python train.py --inner_norm=false --patch_size=[2, 2] --muon_scale="original" --lr=0.016 --momentum=0.95
Rows from block 5 of a small self-supervised image encoder, named by matrix and row number. Rows with one number belong to one neuron. Each number is 128 + 32 x the weight over its row's rms, rounded and kept within 0 to 255. All counts start at 0. Numbers have three digits each.
After each neuron's rows are labels from the 100 images, of 14976, where the neuron reaches its highest value: "strongest on" is what is common among them. Only what is clearly more common there than usual is listed. The data: capsule endoscopy frames (Kvasir-Capsule). In brackets: how many of the 100.
# fc1: MLP up (model.blocks.5.mlp.fc1.weight, 1152x192), inputs 0-191
# fc2: MLP down (model.blocks.5.mlp.fc2.weight, 192x1152, transposed), outputs 0-191

fc1.584:089131135167135107083132141099140186086130147125095079148129185095148158104173126130082118110124141115076153188173118083154095083148132179173148150127132085144107112146091126081105158180104139157139140085075103099150117134086129109142113085131122115186176089165164167103162078113167111104095124177127112136152140104174154096160156146171173056177088131144098165184130163138140143090144131086134126149125146091127136153182153103033196149152093064111146163126141078151096177103110070052169092127174091124144181104152149151075109156146159158121145112125179142157147076125137101138
fc2.584:151144102140144061118167060133086091099122155141160100081136117176158100131099122153112150121205168085154114109117166137114129117114173139142075173114086116115141094089099119139122152155154126118146144126118124146176108098099100095138156043075135125214123118099103115144149102139120097104067235117152114081152149113100162159133115107159091167191147160140164146125162129142195129134088180157083078142120133112112190178180114121120126112155152116201073087163152089132139117086122111142103163095128155110106112083138158164140120173119130105128110230149169114075140113120070130161
strongest on: finding: ileocecal valve (30)

fc1.751:095113084146150174134139161116081100099154129096156111076144082116116132082099114093103128110113161126135179177167143180132081084180199133127117181093103096217164133157105140147089143197097136127150125136101132119076142199064135074079117109101116112069130177103133132054103157133072121082096122187117127190125123126146140099082150114084058151109109094142090145150106145146111164168107099162185113137146128058103168099102117163119123079132113107119134107120104082113093150184140137131178068115086104150125133159105126117143114198156151146128101142177122122127108160095143192093
fc2.751:115116110159154123116134165149137106167143122150074093094121154116110115118127069068048144179154186107125102134199111131164119162153081116176110169161165109156062083150108082184111108160138140134102183151106197121115101128150114181086139176130057151165095153099109182130192088145124102082111150125127124188128114086110155170105121165149102216146105151104141067114160132094150130119155148112143175129099139124134141136078106114166131115114208107130153122142120167134114122114116104136054130072089141107122094151178118114102136158119048110110159122135138128040153170120103086100
strongest on: finding: ileocecal valve (40)

fc1.249:160156098042088134086119081167070070115092143108079113102094106150097151150041203155136101108108113144142111092161108137190170144048092133131162103148214100089200114167127141146104139135137077118135142110138200090119117095142100100101143122179148106151055091140149164140128115145142156137164122135135108113125097099108095138115147109133153215131123152126095110096093179111153071123149161118139110134178107155179126101150134161146079167106090108139117131146136127139116110167126126180151186135112180132105194094062167055155104134089156148134113109129176154098116115148122128143
fc2.249:147141092158126075158124115159107138137132126155098091158097095108180103144095141163094153117128127103156074189135094128153129132088141170132083181156120176090098134093078100101137173189115182088172059113112127202152157143176105136124057117171178108124120131155172099092114043139168163115137134143078077102097141114085105155148122167154127128101155157141113215154151128143038152138078118142107125150154181121078152159113123087134147099096154100113171095117086142160162133203125110126078080119130132114196165178095149103074125111105093120130122174162120102166141125139161113139
strongest on: finding: angiectasia (41)

fc1.472:178154124171170120110176178158154128129137093154125127138171161109129129086135124118149141119108146203142139124096162144203138111215197164104121126090134156126060159127111125104111151160093161098127164106141098127090124141104168122086170180179137127183126142148144077096117168128130110102094140059118132169080115048127143130095147104220131165153141066134143161110123130141116116103170132143149134154036151105163125189121142093053161119113085121106097131121174165119177140121160167139125118114082173129091072142107120116142147112103137148165101180125109161074192099140164087075
fc2.472:098122147158072171198113110124169087153133141113136156151090105088120113137088181155104140120128125132113141119106147147069138150138112069120135125088169137163083165173125148050135148119137123121136115141175169197109129131150168146167121206179120151158152126151104155111152131134028186088131162126159158075077131086184179200139119113135121126192111150167106090143154086156047125138187095130090128186110140155123123144102120064152133130115161106131066121121148120061128108128153117181116111211136098092113105159131167130133151172053124094134098179125146149130133137150131102100
strongest on: finding: angiectasia (32)

fc1.631:137109101137141087122145207147156083122184075109123085090158083083119079103132140143117122106153096101145087073110107105176134113150177131093112132156148113092145082138174146164124137158094126129163059112101137111061080160162147116144097087107127100184101109150120137116098123119140184067098145123129151174158148092129121092124130113096071074143149193132118156175144152121182124116072091072136094105112153159173144164152125128133115169126064125087086160158200192100117102101117071100152133138122154156097148145066154090119068154173162177203100154103136179113095161173143136131
fc2.631:173144065175157084119086127120091095110142071118161078099088129133167108162064144123116136138118107163109162154208124100126151167111062144154151157217116098186132142159141163139102145121144145187131120146110161106055135125093113112152145125185177163087134120099175173116168046147047118139196150119106120096162102087173074130133124133135133117139109138076120142089195100152114110080196136163130152121161136116142123124093073096141136142159148105114131140143137073141172083123083131193105132145110125152131142105166187145162122111149133077107121139173149153056154097134154145111
strongest on: finding: ileocecal valve (28)

fc1.446:086149151072135152148149081122041142140092145091222149074122086105114021129125169129149121164156117139183175116123104165125150165198082141128117123100230150113136126146116169102123147091090175117121199104063107166149177114079127117132123161133157129133141168144074106111139108115135134120138139146115128207105083150150131115163159102129137153137111167082110163118110145161193154138102136093146142051095159161155124134122154145112188163074090147163107078140104135104113170148088090148137174103117120106133051134129110105137134142169100132106114103168131118092100108109126099172
fc2.446:158142154130177158156135162086118140087164088134137166120131160192128093165167059084145108118157151035085081047143126135138173131090103117109078142111146160138109200137165102128133165093076097116123114095129097178139110142138058128117106130158177147150138111085111137092017146088129102169125156091155125163140145107130102092189133098112123139120072074172091114089143095150103151141148104117138131119172130124158145183126130149123107111120173090164127136052082147088155129139141100099179080152089118106111156139091113192141122109113114130151183066115152093113071158157139086105
strongest on: finding: ileocecal valve (48)

fc1.591:100123159094170100142081084152193157091135090151101127090183128170144151173096177093100109107159140113123145089126176112127113123115121149074135172108120109204122149139176126107105109162154098119143111094128120162130135199133091110125165102119125103130182143121157108105156200104102089114133161171113085092077110144143121068101156149098009143087103134113180076145126133077148169153097095072091102111130089152135087028156101103130160131130113119155137121111107129131144092149091123157100144183112118164174065127116142173131098143217119125125098142190140163139133081136134186130
fc2.591:163114152118141112115120141073140135150162157084111136132148143119060185178141150116090118133086131103102177110151093138088108069155157116166121184110172086118089121134141075068131141167175104146093181168098103134094154140135142131125112096148169149123158164100144088106194087103163070097132110127144048189150122130162158159119127168109169082176086159089099088111164161138151138109046154115186138132115127109066122079113080131159123126153151127110154107176127173156116100201102165096147077093098142145134137143110111158154133121167101171115146066122157087119152083064134078198
strongest on: finding: ileocecal valve (26)

fc1.43:102105138119146129122140142128169123123118142100124107205102141054127124099147086142086118039150153159123140113136143147131154155096099118072059131072139128110143160119123154111181130106135162052096127190081099140061141111141120166138165144119155097092142128101151089168153154111098108126182103161151110101132149111096042139095164131167126143171131155160128159181127170168108165090191142138118125113148131183188168098147120043117152053112144139167159086065121144139176157145211152117168135120100112196119144133152183108128117165139104148128087123162120101189136089111155088105
fc2.43:091116134063109084167146177121087168144147136179153179100125096155136143170088161149158095112102122077073081149112094113161152191160143125154147144074117165150159123110083137169159153171108124109098116147078154086149113181130101094143099101153125139136199153072081123094113142080112178070138110121133159078153138079116140157191052136094144075155082140080099111144175086123159141094145123094104093132131083128162121141174152067157079170103115085141137178151156132131144161145177196116146116183102195149184088119122111093151110111163149130148138109141089144114114159097124116189
strongest on: finding: angiectasia (25)

fc1.80:117104132123151092159130153158074153104065152119165101084092176121135124164115068092126138170179140128101084221106122155130155092129129099178126159106129158195110109066029091136119142160174106138120113112120121080134125157069109105163100126058126087095193144099111110104166145105179130144095156100125118115116115137142156198158217064129126143105112064076135161182120110112102153116091159166114096175136138167122120152110083148130158197132113122133099149095095167161165153190124096082138153126130124134116158088147161168078118148159143112092120143135084130143137132203114121127
fc2.80:154128100246150132109129122173136122177116154118148123124096163164116065148115143133103054104086126156131172097150136121150123110117130093174069112128152057077172111126163106152101075144127135081087139198205159129139118152076129128106074102176148127179100138088135131132124204156118147119184173135110167125087125146077130107126095128146071186196107156165136166130141116082080166187157125153169141112168108125148167131121102138118127128128097108107102169104074099133098122076158104091086135115096141110149087146169094129121140120133156155117128089179160179168152104145132113048
strongest on: finding: ileocecal valve (31)

fc1.371:126100109039175141074195129174169128132131094140137070109155146093169124146163124090099144118203184139150069118157141137137108109117129140075119131157081129096129098130128142107104109110127122100110097119133195143097117085159107150145186129162199107131141120188121107083120123174156151184125132124117162035109083140126151111157139073124135150091124122002114101065116122130120130150155126150151105104138113146119159200096123087089090092160139168196123133140128108092185171066178157128083120118136122095090116108179125128103104085144157136166117103098132117186161113151112143111
fc2.371:083131178131166136121161125173147114167144081150166128225120161137170128114108116161141082115130093121115066156099150180160132202094094154112132060128062110143151089146137159126141112127103135176138185119139166131082105124111165174108081119155124166191085142154169084148128126108071129160135148160166110103091054126111110151155148115078122126107165171200111101126156128136093110070148147117072169098136164168118104076146142114153170181169132149144194096178159166181094095085103125172137099108167134122156163163122124094081106174078126111105108167122163136123107169126112089088
strongest on: finding: angiectasia (29)

fc1.124:094122087108089127142170210145066129110141100135121136075141168112142112134171115118142135129086146089130135115128106147129151171151111170070155171146142155160107108137128129139127108142102140099161151132055127090116152116122102118133095063183141074141141154117160131108169160106146164159095078071142112059116151166133103093123094084121100134102134118117144126156104149130172113145156091123008143123125216103127083103094157123179138129119046072088174086103145128128110166118147080161117159189161179139163087166177132166100146147161126117178110139127119066130132105195131179197
fc2.124:155127101174141148115107110077138100169149068176141099129113121160136108161131158127105169056099092096078206090151145147093168101128143151154133084197132146162086161145159058124153044168088196107111154098065076137095111106098091146154168142158124138104135112069160138139121104154132079152111098106123130132152106155117100175108141114164061136193144158157120142120120167109152163136082110166113146205132070081107124174119095120108082132099161111127125097130133097157116118085126119092140110062130155145097135182145116118167132146163105105139081134172111151081141037088126140177
strongest on: finding: ileocecal valve (42)

fc1.370:133125085101146112153082106156122083146095127105075120091093095109153094116094100152087083087108139044069191134107084139075113097128155119110064101123121169129185126158172120168107175123119124104099144136136132164161140060076092126123107161165147110160115121115122096137157041124103138080153060185164114171096126079085160171136100153076130145094113100141097133091137160129159094131063127108095189033109124108151109120114094095200140125147118099095118146112120165131156157110092133122076136128172149114105147113155135123161166117115124187149078147039133107124073131150139153110
fc2.370:165098182112180130150161167161093206127126151053143150162124130122095092171155124108160174130109117177115152120119107191141085199120120143162148174108174117143194097142165174137156147173133182142116118126081096143081091146106124122155107108101113160146153175157135100098113130154133098198159102127141171149127132132083109137091130070157094129109152093134108150158157168127134137199110098189119105133166151131180144093089143133141174101136145116180175155162117158129168099129146185079044131180157104058143083100152180162169131088126118106089152183167137175114172122171119138128
strongest on: finding: ileocecal valve (28)

fc1.49:106132126084127106096157186119142114056065179132141165142129151103109116115120142184116132185168120130064062189222133101155132132117144157156121150119148133153140157149147114099109142126139081058163189114060180166154090092122113177149051119141125125163135145096077093131137123082191142109150124060144164077126146142115078131162186119121103119152101107127103139085097143133112129119148070111138116125122147173161097109073061135141123101116162119117116074134070182108123129145137121168160098142196098151130149124120174113075171091118172122197120067174109139125135094109105142137
fc2.49:135175126166158110150143148193062075171119125101147051169089159164176116121064156076169136187071104116150124107070104116131114107099132174160135179148145172132122139150133155095100150149113150125171111160092142078151179132101101114088095112103123115133086073058135151171094170135132138104083173136174112131075126120132092171150116140106067110207166152126149108088131165088147103147127115143130169150164086192115093140150115141105122170100107116092065135175073134136144141133101052155114103160174046133136163156172138080139104143146157132142144069103127178128123130134122092116
strongest on: finding: ileocecal valve (48)

fc1.595:098135095108153156115078119070095113140144116065108139136082089106153144122156102143129158170087094151157153122126137117132159122150054125127111121076141124078124143112137163139083187122126189174150146101121081149087127150098024102129107181165141129133157167080125089157112137161087129123124093126089113092131097135051107151136151089168098104166157209153106134188115148105166187065184120086099149143137093110155111129077080125154140105168102137111105125084091187116123112117094115116085187119150082115150100074091168121206181167176137148115119110157160125131157096164169171128
fc2.595:088148119151102110111121083115155120120107089167132152209106135134107117139170134090095119149121102148086147137094132133169156122102180145129178174099143197094079143181141095136162089099110143115097136172139156153178117156157137163060119133140161114150102107122117150151085091130100153168109140122151130140202140126087119104121150118105094123148096096142071149111175038196144087071167066138145159129108048133167117156170089130111087056102129150124143082094148113159144115183096151113139122173165136159124158101052078121131115127140201159132190108204103075104129124105102093099
strongest on: finding: ileocecal valve (28)

fc1.617:126142180150109136073099141117149114170150147122108125140096185098191085105130087140117144119147179130112113119090174171143144064143173109090112119145096120079108135139165170100168166101152119130074163158133080111141204151132129125064169127161137078148087108093205175160118111085117182132144155169151140092124137160100110108179129151104157129129183119132169194133122160109076141091101151144082107130100068142135141128094141152092137157032121104163138115176147193089156127147148093162124098132108073173093156122142125158166138156125096156097100083096136137125055156167162046160
fc2.617:116103128108148162139140126114150080162119107173086145147020101128119070166125089155110185113101089093130134129153101128146124103107077137158099120077073132115154174145089139122200136176179116184118170160160089110108147083151153118166146167125154096101161157164168108132157114160115078155113094177154059112171097103156186100105148156131120144128097137153125148153174139170127139112104108073125109159139151143140152140148112068125083076175123179111172153125096196111140127138159149185196110183080179108133102157116136167072166102140106111079157192158171152111120085135120112179
strongest on: finding: ileocecal valve (25)

fc1.546:127119193102129106110115174112083190122104159082096129143158165080147144094144104099171127128115101089121107139141133130144154122123095113156147128155040151092110212047122122123156188084103149107152124208130141101155142081063168123123141124162129113208118132158095140129144111065155118153163127091061146147124074105153139180108172085092133095108172220091139144175114186141170098159141135117188128171120130144155130095140164108126159142096154155147140154155069105157095103132083132107115164090162094087120166090114102130165102159143149111114154149148114127182114107201173122103
fc2.546:118134092105097169158138100161112100135138138149086179145159134150088060140084165133127140153153169163131149139091188180103125088144101172162113118110125120148199123105116173148189150141119149115169122152142140106175121126142077177101136091104180132087121146118077139176136163138099152108118090120110176126141124079142049140151093150146134119134098179156209136147094063185108132120107092131160127169188105202141077131143113154123115126171096091097145190044153139138098194069098105120097155110146147132179095159105083101117140142167140165145111079155106037122160126085118113128
strongest on: finding: ileocecal valve (28)

fc1.549:087116102134122134106084182199065148147141202168101127131149100098162114131170172107133086135140136135100152126091139136117084202110136152149162111113139108123083113160137134103129112162119142110119140158122093086096139105153065139159153176109101143096166168146080051102170132159093103160155188143138122158155117132158125128157200118147130203087108094141144165106115120175130123169132147167116137139032142142145137128093072141034167090111117121140123100121112123075179093114093113140092106123135107110103114164100112069157118047135135075139075121145145041166082143129139165082
fc2.549:109108101164143153161144135161094172141167190095125117086108140141117107154169154054152178133085128145139136094161145104156160112115151070073042112048107114129109091156150125157092114105145158124103169124126084145130117139130108166117082206147098114099178104070117100180105126141118087134150195164168226099115082161144123148190109114100098088168160141153160134110105177159090110090167116117130118156109090125162103103169137149156164120151109093188148142131148151184130089101107092097089121058117107173084144090144117126173098091135078052141122126167138150140152107136138119172
strongest on: finding: ileocecal valve (27)

fc1.583:118212119130159155157132091169104145120098120115091121128126150142120157104149133128100121088165125164127080130149122134133087087162139147126104163116097148171124109120146148165172181180097160147148123127164085150154026108124167106142187122127087207198110158083090121167158137103181119124110101130105092079117062176153076100142114152146115122081096092122144162127093165103115130174088168077182116129086077113129106080165153173189122116128151133120149164123161158091124134139121120082100147103163117082159129067047119174121144176126145075203080113167106150160106171155159141159
fc2.583:119090148078171149066145136115114083197119107134142154111114095134120151136149113117173117165066077208084161114147153142058152138118080182153133108152146111199099137078076196115075094113147129091056123093166114101139120128173136160131095137149137122111135114060117165087132168121145124111137172122168125116130123173103149096114099187112114092142176106136133081128157168155176128150144133035134120102112111084123160080131084089078110170117108181133127126133139080128137074139127158179107102147132141203128115122160172174086117095140116057102173164134086134100145093113130091086
strongest on: finding: ileocecal valve (25)