config = dict(
    train_examples=42238,
    arch='convnext_v2',
    isotropic=False,
    widths=[96, 192, 384],
    kernel_size=7,
    projector_out=256,
    momentum=0.95,
    adamw_lr_other_params=0.0012,
    steps=7000,
)
Rows from block 2 of a small self-supervised image encoder, named by matrix and row number. Rows with one number belong to one neuron. Each number is 50 + 12 x the weight over its row's rms, rounded and kept within 0 to 99. All counts start at 0.
After each neuron's rows are labels from the 100 images, of 14976, where the neuron reaches its highest value: "responds to" is what is common among them. Only what is clearly more common there than usual is listed. The data: capsule endoscopy frames (Kvasir-Capsule).
# fc1: MLP up (model.blocks.2.mlp.fc1.weight, 576x96), inputs 0-47
# fc2: MLP down (model.blocks.2.mlp.fc2.weight, 96x576, transposed), outputs 0-47

fc1.67:48 48 41 66 38 47 55 35 37 56 45 17 55 51 55 33 63 53 65 67 26 60 63 27 52 28 56 37 59 41 47 43 55 50 45 51 45 28 49 48 47 49 53 50 63 33 53 67
fc2.67:63 65 27 31 44 62 48 48 58 35 61 46 58 37 38 28 43 48 44 56 52 72 49 59 51 45 40 43 59 43 40 43 65 49 52 60 56 56 55 64 50 59 42 46 49 70 79 68
responds to: finding: ileocecal valve

fc1.25:61 44 58 54 59 94 37 22 41 28 38 27 65 37 49 52 55 40 36 60 47 48 51 44 42 63 46 54 53 45 36 68 57 47 44 35 34 63 35 61 52 39 28 45 41 38 56 41
fc2.25:45 44 39 70 46 41 53 50 44 64 61 60 48 46 55 31 59 49 71 60 46 53 49 52 52 63 42 23 57 54 44 58 35 61 61 60 52 60 62 65 72 47 44 78 50 58 35 28
responds to: finding: ileocecal valve

fc1.182:57 56 66 69 39 58 48 52 54 41 50 30 39 83 42 55 34 58 62 58 69 35 51 60 28 41 38 24 55 57 46 49 50 39 52 67 57 49 65 37 53 51 57 48 36 55 43 44
fc2.182:54 41 67 45 65 69 25 54 38 36 37 54 41 55 27 53 25 58 46 57 67 51 58 60 60 63 62 67 58 44 68 46 37 32 70 48 56 49 46 75 44 58 35 46 42 44 64 30
responds to: finding: ileocecal valve

fc1.372:53 53 59 34 52 39 31 63 63 38 49 59 28 55 41 64 25 62 63 49 61 63 37 38 54 51 17 39 48 56 52 37 57 51 58 39 52 52 44 50 64 68 55 55 60 57 45 87
fc2.372:34 45 66 64 45 56 51 67 59 57 47 75 16 65 53 54 41 44 59 48 39 57 50 55 68 38 53 53 39 37 35 76 73 45 47 38 43 39 47 42 31 52 51 67 50 78 37 38
responds to: finding: ileocecal valve

fc1.485:54 42 72 43 80 47 51 57 54 57 56 79 52 51 51 58 63 29 69 53 61 57 50 17 61 46 41 62 34 35 46 48 55 42 41 53 64 44 60 38 47 44 37 39 59 52 47 40
fc2.485:40 57 47 49 53 61 39 48 39 47 46 61 46 47 65 45 61 46 60 41 57 57 54 53 42 24 50 32 49 60 46 50 56 48 54 39 46 58 29 63 30 38 47 78 60 64 47 27
responds to: finding: ileocecal valve

fc1.551:45 39 42 59 69 48 50 48 26 41 45 24 59 71 56 57 43 56 53 51 29 51 51 58 54 57 55 46 46 52 66 55 44 47 49 64 82 40 48 28 44 44 47 44 58 63 46 53
fc2.551:56 56 51 40 44 70 47 48 25 56 57 38 53 39 55 63 55 49 46 73 45 46 78 27 48 66 54 67 36 50 48 39 61 57 39 57 59 38 46 59 44 73 31 54 28 45 54 44
responds to: finding: ileocecal valve

fc1.260:52 50 68 69 51 35 52 48 37 43 31 52 45 57 49 63 24 59 47 45 57 44 45 74 34 44 60 61 48 63 49 35 57 31 55 45 44 39 46 43 65 44 49 49 45 32 49 51
fc2.260:37 53 62 37 50 64 45 25 74 27 53 49 46 66 45 65 26 45 56 77 39 51 50 59 64 20 46 50 68 34 57 41 53 52 39 49 54 53 47 77 49 55 54 61 46 40 49 51
responds to: finding: ileocecal valve

fc1.0:62 62 40 49 49 42 58 40 35 54 52 69 62 38 30 55 50 67 29 29 24 46 50 54 63 56 52 53 58 47 40 63 64 55 46 68 47 39 30 51 49 27 71 56 44 52 57 41
fc2.0:59 75 48 72 54 41 56 18 57 41 58 60 72 53 47 39 71 50 49 56 49 66 59 50 35 63 43 37 52 43 39 56 41 69 58 58 43 50 49 21 29 51 48 39 48 45 38 49
responds to: finding: ileocecal valve

fc1.251:39 51 65 39 50 36 44 43 44 52 51 37 28 38 51 32 20 43 56 42 65 66 46 36 43 57 76 42 54 36 51 51 64 49 51 37 67 58 51 60 38 36 14 55 48 30 59 68
fc2.251:45 46 48 39 45 25 38 48 40 62 66 55 63 34 47 62 64 39 60 44 44 51 52 26 66 31 27 58 53 60 49 50 64 54 56 58 41 84 33 55 39 53 40 67 40 51 37 53
responds to: finding: ileocecal valve

fc1.492:47 78 36 38 48 57 44 42 46 27 63 23 48 54 33 43 68 64 41 45 44 42 46 62 55 36 40 30 66 25 52 55 57 58 51 62 51 52 52 25 35 60 45 39 49 66 37 52
fc2.492:28 29 62 36 50 68 40 52 35 49 59 35 28 43 36 70 38 47 41 65 34 54 55 51 68 57 43 49 69 28 46 54 35 56 68 32 71 41 50 58 34 31 32 46 47 58 50 47
responds to: finding: ileocecal valve

fc1.491:53 64 21 56 38 75 52 41 53 38 55 39 46 31 54 38 56 42 33 50 55 46 34 75 58 39 46 42 74 47 32 48 38 40 58 70 42 57 51 48 38 56 25 40 59 53 44 44
fc2.491:38 29 27 67 48 23 34 41 34 54 50 45 43 46 56 40 48 30 63 58 41 44 39 58 67 59 33 51 49 47 41 41 38 51 25 54 55 50 63 55 56 31 33 47 56 56 57 43
responds to: finding: ileocecal valve

fc1.249:52 54 63 34 56 60 62 56 35 77 36 41 55 80 43 55 38 45 43 51 39 43 46 41 29 58 44 26 32 56 51 62 54 67 67 59 28 65 56 47 30 38 70 61 58 33 41 50
fc2.249:54 44 44 40 33 48 33 63 48 65 42 44 61 42 48 56 56 55 48 42 41 51 51 52 40 71 42 42 32 35 34 55 31 38 62 42 69 45 68 28 36 53 36 72 39 44 74 55
responds to: finding: ileocecal valve

fc1.205:64 70 52 30 71 72 51 35 48 37 52 42 66 60 77 67 50 66 62 55 59 48 65 60 73 43 23 46 36 82 42 33 64 51 45 42 50 52 37 58 46 55 48 37 47 37 49 66
fc2.205:52 48 61 46 45 53 53 77 55 58 47 57 32 63 39 32 51 34 60 61 40 58 32 53 67 54 59 41 31 66 48 82 42 24 67 25 35 35 47 71 62 50 72 63 44 55 49 40
responds to: finding: ileocecal valve

fc1.95:48 43 61 50 49 48 76 46 32 43 42 45 08 56 49 37 37 50 66 57 65 88 61 32 37 44 58 48 65 38 41 46 47 48 56 50 55 42 71 48 45 51 60 39 48 57 61 48
fc2.95:75 61 58 29 54 34 56 51 69 69 40 46 42 42 38 59 53 54 44 47 64 53 35 57 59 66 55 65 34 50 49 47 53 61 26 43 52 52 53 52 65 63 71 68 53 56 40 45
responds to: finding: angiectasia

fc1.150:47 61 47 62 65 61 41 36 45 46 52 50 74 56 73 44 56 43 38 45 36 60 35 61 81 67 41 69 33 40 64 51 55 52 42 63 75 45 49 51 50 63 39 50 33 41 67 51
fc2.150:54 62 39 51 56 48 48 52 52 37 17 56 60 51 55 30 55 46 56 68 47 40 62 61 50 48 56 69 57 77 40 60 36 66 58 61 42 43 38 76 40 52 56 65 21 69 48 40
responds to: finding: ileocecal valve

fc1.461:34 51 56 48 30 48 62 59 33 56 51 61 27 37 44 39 53 33 49 50 49 55 74 47 71 67 43 37 31 44 38 47 46 39 51 54 41 65 61 55 57 58 55 52 53 65 65 55
fc2.461:38 31 52 56 46 51 54 45 59 33 58 58 66 29 37 43 57 43 58 43 50 42 45 50 69 44 61 50 54 36 73 50 61 51 25 46 67 43 33 35 18 40 61 35 42 60 39 29
responds to: finding: ileocecal valve

fc1.81:52 43 39 26 59 82 41 53 43 61 43 42 49 51 54 51 72 60 49 34 52 41 39 44 65 46 48 67 26 50 39 48 39 89 33 26 37 53 36 67 64 43 54 60 50 42 40 40
fc2.81:44 34 44 40 34 40 45 53 46 44 55 51 63 50 51 44 46 46 63 71 58 60 55 59 55 46 44 54 68 38 52 66 42 37 49 35 66 44 63 50 45 57 44 38 50 65 75 38
responds to: finding: ileocecal valve

fc1.518:68 30 59 36 54 65 46 54 61 41 50 35 67 60 64 38 54 61 38 56 38 33 26 34 43 61 36 43 72 47 38 58 72 50 45 73 43 31 38 44 53 78 60 57 30 36 61 68
fc2.518:45 70 50 65 50 44 70 60 42 47 68 61 33 42 63 47 47 31 60 33 62 38 57 43 25 57 42 44 51 64 44 57 37 41 37 45 61 55 44 37 70 68 39 46 52 61 51 50
responds to: finding: ileocecal valve

fc1.453:58 68 39 16 52 64 41 36 49 48 46 32 41 50 53 36 72 52 47 33 42 38 52 42 57 47 46 53 57 44 47 47 57 51 54 61 52 56 49 64 35 73 33 69 62 75 29 69
fc2.453:34 46 53 44 43 68 52 39 33 56 54 47 40 34 45 42 41 41 42 69 46 52 37 41 63 54 55 41 66 26 59 65 38 52 75 45 78 27 70 73 47 41 32 45 52 58 42 61
responds to: finding: ileocecal valve

fc1.467:46 35 51 56 34 49 23 35 41 50 33 60 51 58 48 43 36 72 48 64 50 54 51 39 55 52 59 74 42 70 30 49 37 49 58 36 20 57 44 64 64 49 54 37 62 54 39 71
fc2.467:43 48 64 34 63 55 42 75 44 44 52 41 39 65 36 61 24 51 62 46 53 41 47 59 61 70 34 62 58 24 52 36 55 43 55 39 66 62 60 55 45 49 44 49 48 51 58 46
responds to: finding: ileocecal valve